Weights of a small image diffusion model.
Model: 8.16M parameters, 64-pixel images, arch unet, norm groupnorm, activation elu, widths [96, 192, 192].
Training: soap at rate 0.0045, 15300 steps.
Rows from block 5 of a small image diffusion model, named by matrix and row number. Rows with one number belong to one channel. Each number is 500 + 25 x the weight over its row's rms, rounded and kept within 0 to 999. All counts start at 0. Numbers have three digits each.
After each channel's rows are labels from the 100 images, of 14976 (inputs lightly noised), where the channel reaches its highest value: "top examples" is what is common among them; "place" is the part of the image that holds the peak. Only what is clearly more common there than usual is listed. The data: microscope photos of single blood and bone marrow cells.
# convs0: first 3x3 conv (model.mid.1.convs.0.weight, 192x192x3x3, each kernel summed), inputs 0-191
# convs1: second 3x3 conv (model.mid.1.convs.1.weight, 192x192x3x3, transposed, each kernel summed), outputs 0-191

convs0.55:511533493499511506495499494499519529492532540500478490544485494484481467475518537512492487507469484471462489493460530512502444501535514516549508524552471499500487528525490446528474425516502502502510550503489481541477502515502466500536487510505489508527489524513492464486477457516531489470504499510486473516522468481474477526518439501473465504518483473489540488514481529578474513544532518505508515498554497548550524482493497542512523492519523473509543508483467487497534510525550515511515530478489470491542536519539474497488496511508521502510551503478512475501484506523483497490
convs1.55:503504504502476472472487492511537436505469507488565506472533460495521516510496514511538518499519519523531496493553511561527501467478516512502514455441498494477503553485501516491507499470483479465488505491462507523464525486504541520477513513527473523490508502513514504487508511494520498525546548488527466491500512517502478471539542481489532513510474567482471492515396478459481494479441512472494485480469532474518528499507483509489489505486501507508484508485463473463484521486485521481505464510496514495542514491518480506488523493490470516547533508454477524512481482507513489472
top examples: cell type: segmented neutrophil
place: middle right

convs0.106:479499495508470476475514509490508510526463487501511531516468486531451480486509476464486499476462529460537486537472505467506476492497514528476490476473498503527487475496496538480472474478491511511468480508493525537520515504481499530524509537491460481479469461519498509480485535441441483457504508475531458491513476504498485520502501481486472489476443513505528513518520463547465497509486498504504471472540509516458496544498509465470458516507518535474453472496543494522523528457473485521486494461497523429461468558475502478482543481497484500468530516518507482507486460508498532498
convs1.106:552485484519534493472476502512488493525492528512472473504520512500502488504521535535517487522544531509472518529514521541516540494488457498482509509501491529498438478493536532547488489525477515495517486464563476475510514462512502592526496564498548532529483538477500500484506558523515503526468476505459536477483501479493482495534504528505528490466504502457500474475466476490485487453453515520537519480515468487512510483473505484495530502491499483506466498475482490480455508529460512490509518526521531505512490455548475506485481504495498515488494492479458517472493523519497497535
top examples: smear: peripheral blood; cell type: myeloblast
place: middle right

convs0.88:507537485516505505538544495478490502519479523509446488490525487517510481520499497457502527550519506533509513463495486462606507497554494503494524522501458496514502536541531509481517513484470451476525566504520473528489515507494486485509537501487497504491504506502467486512493467504500502467488446546521479531459511471511475483534518497465514481487481477485470544515476495473459464504525480447496488493500455503469525483491501467499538469499481516521490486476511510539500468518505481542459512488497466493507513474504476520465493486486526495530468488462461498497502501540470535486
convs1.88:460546478520460535507474479504484489489508462472506515478529484472543486454502494527478450527498477496487488557508543557518493488483490470541483465504538497534501493460521502511484484520534504490523499480491503469463502455491514532499469457527499506489541495517502534507487512503504490527506467444538476475481548496479536510544522513474478535493505501552507515493479539482502503496479497429522457493484502477489515458469494533489498468514513488502512540485496518493521500455502486497520471538484535495511454511506527513522505498510485551535524506517513504537512513468446473521
top examples: cell type: erythroblast
place: middle left

convs0.2:504567514508473500481472491485490485491441512518495489470488483467535509516486528519457488498537497515517467531510510504481510481487531502496471512538488455504511452459471538542521479511548505525470526498525508486486494475498514536476484483518518472475530507513498502498506474497515478438500504524534495484517486506467490510519472526447539527484551475477516504494524511456509512442568484494524513441475467480471509522472491457493479510535511479532488476564524467524534468488476487490522485468518481463477500485524485462505508501484493500491503518467470494489534455490514495525
convs1.2:517493514510491521494524504506536502521523522498515510519526514565423483532498503505494516517515479517475541530494521518459452523501515474502502496499536484524495512530514527514502549507457489521523494506493511506510526525496464507504504461516512508508470498530515493523511510516481522522532472495487509543519528502509472498503502512542519500563473505538517487514529563510520510551508506522453499570506478490506509463488469462550485516519546540513540521482485512475527495509523477476507472528552479488510478508517499551511451517487520490531528470509543561507472504460486480519
top examples: cell type: segmented neutrophil
place: centre

convs0.100:482522506508511481515459493491501501525566477509469506512469492566486492551522475465486480528482464464552498528458462489503517524510507517523539509478476492493486500540488532482478500501487484507520485517479547525514561530532522481505521508490499513484523470499474519467510544512480472492489503450483499494489500514467434507499439472505497463464527468455502552538505518533481491512483471516502522488534465516486498522528499442504505499533473540488478507488513501526547518515506500517535495531518538490476507474478495493477481473511535492470491508477478527505527526507556497484
convs1.100:522460471521500490445524531479531513449515495469491527466509515482542551476497497518509512454515547489458522560530518496490500503469505496491487485490499529513453506485527489497538539524479495532501486468556481522545512496508500526515501521522537464522501485488495496527496513483468515524497509520494516476481456478487499493526537509534497513489498538501478475540463472519520522499531533543465490516504501427473503484487471483508484522508530507532492531540467486517479494502485504491478511523508473438471464505534479530514513527501448504555455481518498504490509490489453476483
top examples: smear: peripheral blood
place: middle right

convs0.121:447499494508458481491453479472487505495478456496534466515483477515528499515502486491513541506504465546473519538529469512497519529490524482493474521494524491510535535497491523470510500522462530515495515519480538530489488496491520485504477497505504507546484524547504508479447480561517496499520521492487468483552529476506444537526470487494495470482577482509472497525551484529557503503503483515477530479529493478442496475532442482454509495507522488467480489496525488462479507510496520516515512524513505491462548495495460502509466544505512511531489484522489475485467489468523508506
convs1.121:485533537527512484461530487485493488448481540495548506481506511460515497470508506492466503489491526485548506538519490521489534539510435484460524492483566521444508469459491511507491481455520468490484501487521468455517469474492510492535513511481481476546523527512505508511508520484496533502526496511474486501473488528491493518478507518496536479489451530529512429503500486512504494522505513509493436532468532499492481425495553516512472477544456498480503471493511525516507470505526515508464507469503509513524517489511522477482545535532478511515517525505520503512459516503493495492
top examples: cell type: segmented neutrophil
place: bottom centre

convs0.185:495510478500508488467506504457449470438518477487481508488465504474515452536543479476509543500523493508513502511517494518516527493495492457521514520505487504518519502518529512493465493496525489491524502489487539447548517514509524505479504510505498492496472504476464513492480537489522498525549477467512500540501478512522554449514495484530478543481497460531485573494519514500524503527531455470490506480492469539488433480473486529488462482475497482471535450530486485521506546531510486535490530519498490541488501542468499563497502476484483492505474496478532512489506510481500455468
convs1.185:507496507467489492560489512509493516517461505449468448492495505508468491477524511528499471503489485535526537513508539465432525516525545497460488460445503528469483508497498456539551533495518525515460519508503484445499450498476485477504498504509518514528545502524466478486488492495490471485496479508508503447515477478520468468513494517511510523500524470486464454485529501424517545464507477500511506518485527488470510522518512513508478516541502534546479503490503524500509509520475525521506452490544488517525509495512513463489474534470486533491485519526497491482522470483511542507
top examples: smear: peripheral blood; cell type: segmented neutrophil
place: centre

convs0.134:478525503502480511490478507443439521494492490509491503534489492505483499526491509491483515496481527533472506508505519469496503492546543509525471513515487486489561531496481575517512478567494467498496500466526517487522551526483554500487510513513463497527502491504467486494513472496522515448470515530524494561516506520506500493487546499483519510508505513481448477499473494495493528521509492535493523462484505501579522502490470494484495515561489585552491507461461503477495525511513517461540451481503469474506549496502490481495520501506508499478507501485479517504500519525509491476
convs1.134:515526474483553511514491539504550488492456501471495520465544510548509488508511519495529520537529487510534505543516516504505492520529495509515546483466467470513448493486541525449507479480517521522520505514499510536480551493512504514478517467502560551506500468516506460528510480515499479486526522473520449505476511500445476461494500481538509476493521500531539481517477470495462493508473511481480512522504473476489475501523503508475486498488486470487512522535535479480493508519547457507540481506476532486486480502550495525476473500482532523495500516471483487483546464484498439549
top examples: cell type: segmented neutrophil
place: centre

convs0.99:463504498510508507475476500502504491493487530493497508484495520517497459475511487482521527482453559476519502492458499474444525499516525532412451464491496512458510508532464558456494517549501523509475498500456521554481513504528568484483521505495494498488483534525508521476539515486461462462509488517524476486499505504511565470514526511482488470495495490483521520548521506540449475505477519522533470496518494515477535532484518512493502524516522529479494478490477494502494506475474495519502521470499495441468470520489525503499489514510497508485501473534460488502448466501529497505
convs1.99:504481488522470537511502514548524510517450517512492508501515480551517501479491525504496474552502551482503516511533508511530511475497491511553520554492511498510477490510513511537498480476548504506519527452549521499456509488511463553522462536494574556514541479468502473504454502530510506481483504490485524528502500528499501541495481529504504523495478512493469513482446495517500484495448507500483517473472499539542484517526501490533523470466477469526463533510509488476520549498494493495524494488511515479510525515528490469508517485505532470496501534480453475490488558522497534465
top examples: smear: peripheral blood; cell type: erythroblast
place: top left; middle left

convs0.75:504458498499559492487485494501480449500556532485525486489535467491488480491519498502519527475468521502513489472484523480556529501496472515488521463518505496539538486516630533504477498465517531490501540457544477471505516475462489494518512459484475490519515475495509485506511481525518485476528529517500484500538514492506499493447473518491485519514496454473512501492504489511535488512505499477482505469515526454513495529443492515491484515504464551502511500528515513475497553527532501481517489496462475508497501485525491484498539473485525494489526533441487537504528493506501500485
convs1.75:508539520489464492507485502552470519475493508520494496536497501475507511479457492501463481520507512494480478484480480483460494510471460479507464525498479493461537529491464437462504501480484498485511484527486479482487470489484491499461476482493504476497508518474505480547439492519499470524482487556521506481510488462491484505504469498517549528489490489499506529482520470526514480533553484496511543530500526542512520506560505561531562444473562472470473519499517539540521517477499523512507512526485477511536482534491512508474522496537487531514502480511542500521490517504470463522
top examples: cell type: erythroblast
place: middle left

convs0.191:491518484512481471485460485478548524510526480513527466499480505487462491487488520495495522522472474511540499524513506503460520525505485488489527535506507474518491463477523543496533530504521505480477505508492529482478551504478505446515524459503441465494513522475506556497492516482470540489481522494563521502526480461537536528486468539524506479530509482496467521447437481500482504533522515530496490533509508521476551525537478456549478515511461498547483510478482491528514526500505501493492481491473526514472542505456514507504495505506475513502461488504482512498488490566495547477
convs1.191:489496539494491489520537529492533489486514503474474535459514540497511494504464499498549482468536501543498516516508494512541497541502516483510498497499471507540422491480483473491488508518528498513472444497535510527511502491516523545483491492496548515539480488529482464522497509526490492493502457481500460514498484532497513427502533484521509484530486473494531498496515526499530515511486518510518491506510515494542496478503520447418471548461515481472483462537475520484452498480485533497498505494487504491512427489523477477465474531467514533520545527463502496508509509470504486524
top examples: smear: peripheral blood
place: centre

convs0.11:534497489504425457525499487521490515456500463534517551495505527476556504515481506506498466503470473502555525482528506505545561472503449489483500477503500538513485524538497481540530519497489509500518525494517503543525510506510530500521477479498510558502470504488502480476455496468463467472518505472486491490527510496500512522483485480484522512477535568500467484504495514484479526443509499552564501500517487529513512488509479495511485518489505485501504527496506488504497491455437493511513503484506474505476491490479494489481527492484490517508513492540429497495509528497488533576
convs1.11:485489498504513497469540499492508475522495522490544496509461523499508456496507488494515476490514527478432510494488510482501476467488474488502469482489484519513436493502503509495497479485507495504476494475528478435493514542516494510506536538506530475501486466483512488515545546532473484530467539506494496530505496542502491533557519468472467487461452450513550522489491449498465501559464471529480462462462509534474486467495532489490507478465525474495483506510509496509492526529502540463515492501494481521501522503525516472559537458521512470467473479477460488477508478522501508476
top examples: cell type: erythroblast; cell type: lymphocyte
place: bottom centre; centre

convs0.120:464496493514477510515482520468507488540497484500515501539517469508511516473533527490487500510509529467491477520468494472453510505506454521461475470489534501463487492504465506510531477459498477494506517517489510507474518507452499481533507509517540509495484504486467511483435526543518529479480533512492491480494493504533487518490465505508532439489490548522511471542520502520538502536473535567528450514522554528567505506507552494500456490540479453511480522501492514498504450495516539501539515489530509504496524530454492489516537518511524480524517517541482489514485492477511519466
convs1.120:510541542466540479498486489519494473482479511467535530482447523467479489520501503501557518496485490531535505466525515528509496513544527553523508511523501488457558503494498533501466509522519529511490460515527489499527533508528508509489520499510482495492513471477492501506510481468495498481500503526484531520491495540495498493427528500484507534487449498492474487481471479510482458485480515472467578501504490533470534482536496540462474505467540477497528502525483460442519515526505452520487515484488505521510506537543470476535513521487485510511529503469453509521468506480513468519
top examples: cell type: segmented neutrophil
place: middle left; centre

convs0.21:526509505488450459477493492511544510507552479520515461449490490441523496520499493497511461475493506491517489530496548508533502495480514527486462483494474508479485501485510483533529533525535477500476463467510505428499502480508456540514516517515511509517475519522516497481531459482465481499574497507493531492564487515527484520518510503492531487470488543497526504471506470435506462449530533503505500475492486509541491536506532519542484513478523463468507504514530478513527561529491488517499483489519509504463495500504473542491483450485463478516516481503497539497495501503492498524
convs1.21:475488504499502520509510518484478528513437518494452497530513503530478499536505490504474501548493498516524501451485482461453457474495499468507468523505487568531490515531483490497480524520479503550489479483499523529506505537487496536494511470536480503467513495467473469481473513485515505516532501515495479544535458510486522496499494517459515467472563500512516513545544533507467523548503460504462505493470526475535539497505462483500464517491465511524539542496461490520548541499488537509495496498534494474560548482519485482514495488495503476490492517517470486483482496517495551492
top examples: cell type: erythroblast
place: middle right; centre