config.toml
train_examples = 194171
scale_shift_norm = false
upsampling = "pixel_shuffle"
one_sided = false
weight_decay = 0.2
Rows from block 6 of a small image diffusion model, named by matrix and row number. Each number is 500 + 25 x the weight over its row's rms, rounded and kept within 0 to 999. All counts start at 0. Numbers have three digits each.
After each channel's rows are labels from the 100 images, of 14976 (inputs lightly noised), where the channel reaches its highest value: "strongest on" is what is common among them; "patch colour" is the nearest of a few named colours to the mean colour under the peak. Only what is clearly more common there than usual is listed. The data: microscope photos of single blood and bone marrow cells. In brackets: how many of the 100, against the usual share in percent.
# convs0: first 3x3 conv (model.decb.0.0.convs.0.weight, 192x384x3x3, each kernel summed), inputs 192-383

convs0.71:495470436467535497562532514507509448541538494477480514496487526409497519491472452440482503451468473496553487498479497497503533492509494504441481456488449514510517555527508516531504493530461477520509515518477547515555518492520519524513512438514483453480501508536551485467560517514521496511500501490513497492473477531552506487490500457502475488501499527501471493539551474494543535527500522497568532475398481541437520559476450506466538511500499496486505484489501506495461534537486475536489535503519490508539542501529491522521522498511502507548499539519457504457482503464479490506
strongest on: smear: peripheral blood (44 vs 16.2)
patch colour: purple (40 vs 19.2)

convs0.49:511456534501502503494527505541499469490506492488474505482453494534518472520501511483533503478562529486492487536502495489516485471483527496468495513495474492490477475535491507506489473513530498525487483488475478474420523541535487500450446435529515506503440511465516510473576482525482529482500529460481516483516477525491519485454494485471498516479541472510469520412510435512568513462468503474489469497489488533492548510523511513510528500538506504521454492506540469481470504499506520526565540538510515500523503577419478499477535485498578498509479517547485509528488531478508514510
strongest on: cell type: segmented neutrophil (57 vs 20)
patch colour: purple (58 vs 19.2); blue (38 vs 10.4)

convs0.4:431502482462471511433464463466553564512483496508477479475502521518526495485499522483503515497520540466514531507489545470467520490506530505518512449504509472478556503475489518495508491505505497505527440498506484521462481509544493551504517499507494516494508494532523469512567438533478483509473511499516460506511488466491491553497513530506468527467502589524479494465461539497484502434470485509489529501549512486487469475528544540461508505528487513596505457500520464552496510520493504459470482470471519482539442522592519528514584485489528487498462499469515472432481475490468521491
strongest on: smear: peripheral blood (85 vs 16.2); cell type: lymphocyte (51 vs 15.3)
patch colour: purple (84 vs 19.2)

convs0.166:499486528511486525450509539493529508510458508503513516535527510479487552460474501489472506461497535503481520535573517514485488516480457499492501507432544532530554490478500495489533509539514515524516467550475467477471477480467497541476517487521465514474515478480517482455536466483485502453527493511527506496497487489468544560544479464519528474527466469463518474488482532505531505541522499468465480405486525508514508551482507482461513461473503493467506506484439517486488499552478493492487492541493474450473515468525488470453454509504446457539488515486489463481460489455483483482
strongest on: cell type: lymphocyte (34 vs 15.3)
patch colour: black (61 vs 1.6); blue (36 vs 10.4)

convs0.144:519440566547488526554470482473529517498488523488518503510508452495502533510459522454462503449489535495454517508518481518536404497480490470524444541472501513480536461453503478473486495485496533501531511507491483475531488507485502518517517457496484490451521493519546494545521481503448557494560500498488552417536484433482485491507507489518516472480534501527498470511500542518489502480508538419463498515585525527484572535512492530531582463509485537471521484502490516518453486530496492486472497464465517476503488552470467505482513501498534530443515473515542453520472553422486462496
strongest on: cell type: erythroblast (84 vs 14.3)
patch colour: black (85 vs 1.6)

convs0.167:513492575495516522540509520500536487523469514478547515513506477478555543505504506494461504440486583501481461493560467459492461487483458507517492521498468501477526464510518492519474493490519504540539489492463462492531508513487474510465514461502430502500523477509483524491516502518483521439556507512530512533510464486560458508521479540511540460501526505515525501544495524491461517517506497464453506491534472535499575441473540516522531478451483499503487447465488513520498459557509518453466485435473527503529461538454472517481492437456480526476532458490472495481497492445469462483
strongest on: cell type: erythroblast (45 vs 14.3)
patch colour: black (61 vs 1.6); blue (34 vs 10.4)

convs0.181:487477505548487479565476505522507508447515483459509477482533448499508511507522521485536475491526466499526464586506495507491513527531496522470474509482519442472591461496570541503504483476455411501574477443511499456477522521492470490467543513495527480471525431525515467490521520512475520516455494488513480492494469485454609488541539471474478523504544504503467495512523466494533495475460535486507526536543494468461532475542482523496510515488469499520521442486490500475512431516507510467483473498509501518507518500435541503488485536460500440487492540487494504474530499506492590486
strongest on: cell type: erythroblast (32 vs 14.3)
patch colour: blue (35 vs 10.4); black (34 vs 1.6)

convs0.163:441513532501489495521473472520534553499489508482493425518529460492491536465523490457509504465474525503492492533513489465489460456462480491496470523515503546506519480452506489514503512472473504527510510523515523493478474501448475555492510489454498512456511510516494482514517531434469531417511469507463458510497490516501475492516547499517540495523570550564518476557506529498519490471519534460453491445573526514529583559501460495520542490529486470525533510488483509517543514540492488483497455524499470480477516512473453482524511484497477535491510496559469492509534545485459494465
strongest on: cell type: segmented neutrophil (54 vs 20); cell type: erythroblast (37 vs 14.3)
patch colour: blue (45 vs 10.4); black (34 vs 1.6)

convs0.89:481460468554548503486517505520481459492461485541497447461491528472475499518531529470517485476500487538479482502512492493491482499510547541453558489522495529535491503492498466527552515464518463520506475500488542502492469476449488525506438482472501530472533510494488493511487502485494513488535510465498509529544456463542531520478505468515535519483539431577506555495525456513535517529543477533443507554480538518530470499507516507484515542520487544518546488546502538479457495435472549465472552492539542524528488483473467526510563510523515527463513511513526503470496524486488539495
strongest on: smear: peripheral blood (96 vs 16.2)
patch colour: pink (88 vs 22)

convs0.100:479505450537526520505516459524498514467475483484524448509482495527502519527496521542545522520521523519510480533482515509465526501454520506475486498528482483480521523491523515513517511517452494525488517512530541527477491489493468551458491479528546502556466483451505474426486491495441499492483526467463530534473515540458469468524501473509499533539513493519489492473484453509542524484489442530496509450475483497509538458486483545475458509562497418497519523479511442503515479458537562472541509499529504524461442524477549506475522510514497474528508486511464508499439458508523463491
strongest on: smear: peripheral blood (86 vs 16.2); cell type: segmented neutrophil (67 vs 20)
patch colour: purple (69 vs 19.2)

convs0.114:497502567553491450464508507502469455480478491496504474449525499491510475484479495583469493438477467503508513519485435513518483506473469485510483555550526477484515504422497490501491499513489535483446517504458489500560506495529508464485468586528489528518412518473496464470466484484506471480465490499511483497483495484501522504501497532490630486495444422529459469472494506503477496466485508454474494507418489522461471550354455509502473503489497501410540485485475456531532500396501518540461504516518516509498554536508521517525533523488472522471478545531507514485496486476537521525
strongest on: cell type: blast (26 vs 6.1)
patch colour: grey (62 vs 22)

convs0.90:509545444485479509491468541484474497531488509539437498451474514513474482502488505513508500504493491501491455528509458517520485471481502497437504483474519472498497495582524481471495513497458510522460476524447484518495537483523479487490529493480460513494548487516554516479492528470472474465557509502479469514405507519522525513499492468513489535526521501428541476486553461489528516498474513460459556542482507506526492552530562451413476501540505494540518477481539483498483451462501491465452478489497530495505485547517469489490502495511451557484478481518506477432503493530462530526
strongest on: cell type: artefact (38 vs 9.8)
patch colour: purple (75 vs 19.2)

convs0.43:445531514490548491500525598476467477510486500530485474549520502528506497447504462512486521472480505477482524524510462528471552511513500519515534437516481529492505440496490489496486488493472494470516512494481510470508477474490473506507549549516489525495467483562563499531499461505453495535502472517499516467510458466471585480480496467477470514494537527538497515484468491492491483543506501501527521532444534460460465517507470494476500488518489524482443511539508492514409497522504486463502456509496515541491584415496512464486501523468541488515571540461492494476570451482479559510
strongest on: cell type: promyelocyte (27 vs 6.4)
patch colour: purple (42 vs 19.2)

convs0.88:417468493518481515523489522485487474477463523507529487475487502422458457512505485492484493476482487471510532486478483479478510489495466495476505478519535512551471510495486487502516503523532505473495497506534493509463532490510519520502500534436503479509510489503525496485513515474519503510588484555449530504527529456504518510482500510493510491488495496530471572492495515494520545519508490519472518493466536474455546523516514531503499540502515515500516523501482489504490483541485457501482521481473491530496522514493497476478497519508473494498507495514464509459484520521503492484
strongest on: smear: peripheral blood (58 vs 16.2); cell type: segmented neutrophil (51 vs 20)
patch colour: purple (59 vs 19.2)

convs0.101:487539565446560533509470523471498515505486513499515477436494492513521463444513499520491531539509501509544508525507482545474511491480526537492464486522457499505502460469507505500458488510481497483499510443513481453494484478497504473507437470489457540545491507528517505546538474451513461526528495492514519455486466466484535540498499544504468603491466540474485494504500478508496484469521436465516491522460551551489475480533543509446527493502500516490548515488514430488378568478518505461519495449474496503509550520522591505484509559490541495523537487491476521509480487501526540488
strongest on: cell type: lymphocyte (42 vs 15.3)
patch colour: blue (50 vs 10.4)

convs0.99:466521507505536485496512470476539530438500438523483507499525513451564556513518488535515506468522547536510476532541575497510489515526497531496544530526531500470456537486469501468423530478484539468484566501531521495451507515501451473535503482481506478557496534511493463513525476491489546455515542469438488531510489481506479467452509512530474455579498548493518515507519514473475487431501499471544468504429480585512557462518521490476496508479499530487528525512485483494447463408475500519497490504540550483535500505432526502504544517507517487510486453503516504493479498483487479531
strongest on: cell type: segmented neutrophil (58 vs 20)
patch colour: blue (50 vs 10.4)

convs0.98:520490511523482517490525482472521491463473483536539539477495497479485483555488510537500487551512542481484471529531545466472521487500507495469459510518495514439466499531488521473469480488546483503481520487543451482501542470510513527478485468474476505496504498489476487445499508473508465432509483494491508499474477512508539479495481476508481543560507498445527465527509494521552503467514474544520532488416482555520522392484473502442495502519506521511511499470479471528536437448518531474527460521538494496518495526440444496501463519500469433546495533526565504513522543569490481443
strongest on: cell type: lymphocyte (37 vs 15.3)
patch colour: blue (50 vs 10.4)

convs0.129:463481513512504506511476494490500504490504462490532493482503468467468489472471482507471502501507493513475447485516512493492513517518472493517503468471518519517494503507485513531504495390496453480508495497499504489522511510481500552479492501503503464497509498508534516516480506506510511474549472546587469484528474471549544503496480494538445527514499503544510506485514521494527485455521467516495503506491511515470543501507520487508536508532475472535515537487498490489511462528502459543523508475492505483505508512462486488520506499489477484516505482554471503478529544528504507500
strongest on: cell type: segmented neutrophil (82 vs 20)
patch colour: purple (43 vs 19.2)

convs0.173:507484473555495458523479495499502499493522533456511544507482490522473484521478505471532492444462510500501481547498540506547506494473509508484492493499510487480518501481523469549467521555466538506550460490476495463523489453507525494487525476489535508462524534489418470463490486483400499514472469495502578465456489514498442553509489462499464473472472573491503502524529528518474539529507502459548539495498536457489534557523507508461514503485465496517496492513518504513529513493528474508453431469505520532516490485599492473528526482533488457463471417469505475391471505533513510514
strongest on: cell type: artefact (25 vs 9.8)
patch colour: blue (53 vs 10.4)

convs0.147:496493551504470478531508489499439519519502498494459492510498469520482532464469568457478462525513513534499506497512443503504522544509489534484500495474508505496481482491497488521498529493410522533548484471499501489472486519473489509491530539487488512530489429484471514486523460455473463470513486492472512497529484435501495515479482516526476486531526444472492501537560509495512538537536473512492475500504518497508532495489484532496523478523446509496492560447522488501543490567479542506531482549490445511498514476527510512474499488476487504495510515460471524523496485538451518456
strongest on: cell type: segmented neutrophil (64 vs 20); smear: peripheral blood (57 vs 16.2)
patch colour: pink (46 vs 22)

convs0.80:457471497503517504537466492516500456491505543511422490474495515484452506458517486475516485500447513481547433526507507468495486500512512492430508479484500487508428477525542542483490513468547508509451507489503509516518472490493504508520550543447536483489493515531493552443525543488486466507456448488582508530498504540562522498472501490499510519493513489489472507537518497483489518511543499485460509537457493409573537532483499508503513480505477515502532509494484446468531463482509449497492492551535516444468508498493489497508488571486515467502508499430484484497507519531489519499
strongest on: cell type: erythroblast (77 vs 14.3); smear: peripheral blood (48 vs 16.2)
patch colour: purple (49 vs 19.2); blue (31 vs 10.4)

convs0.169:549495534541507475503507527502496506487504472481514489491488505501481514536475456474492512493523486490504427500500575527492528500542509497486487488484490503504489481496504473517512469469489497537474500519473510467512505500543557523517548556456473502499510478515499511463503499491478484529525530327550486508571509528549499501531541481487504461455482459472479478496539499548488523477481557509497560534511456480449469472482490495473497479454491546500491436445493468494476520434536515467427525440505512505529494496503506502480514482490485527513441477473500512489498526529447612474
strongest on: cell type: artefact (39 vs 9.8)
patch colour: white (58 vs 24.2)

convs0.59:505442414524504519492522426524469547486556518494518464412514513484446508491485487466501470573480504496460480471465510508471451523497490476433521513498482528484491468602515525475475539510477488514484502462481502535508476495458516510495490510502495521541483522491453512489484532537470457493509513507433512514471472504495506474497468492513465501492500519507502502489527453501505514488535528528497474525477492562499551485486497525514460510468469480497531454488489444481532576429505512484541470547504470502485536477554499446493448466471467522520467502567429482521489515465509537472
strongest on: smear: peripheral blood (63 vs 16.2); cell type: eosinophil (37 vs 4.2)
patch colour: grey (47 vs 22)

convs0.11:449492477530488504415488547488523549521476498500481495533431519514512468482542497523536495501524525509504537568542497530533505500463509512555492475494526519515509510552538496508482490479517527515523481557491486490499464533522500511481522512527452551495499509533469490554530485483509496493456470462510447515481475508473460524543536518489570503517468513492537468464508483456468558555488536527523485466453540529488439479514483517438478502503478532509506529473520520526499491538477550510496476459507511519552502411477486500511502502543513516586460517455528508421511486488516543492
strongest on: cell type: lymphocyte (40 vs 15.3)
patch colour: purple (40 vs 19.2); blue (35 vs 10.4)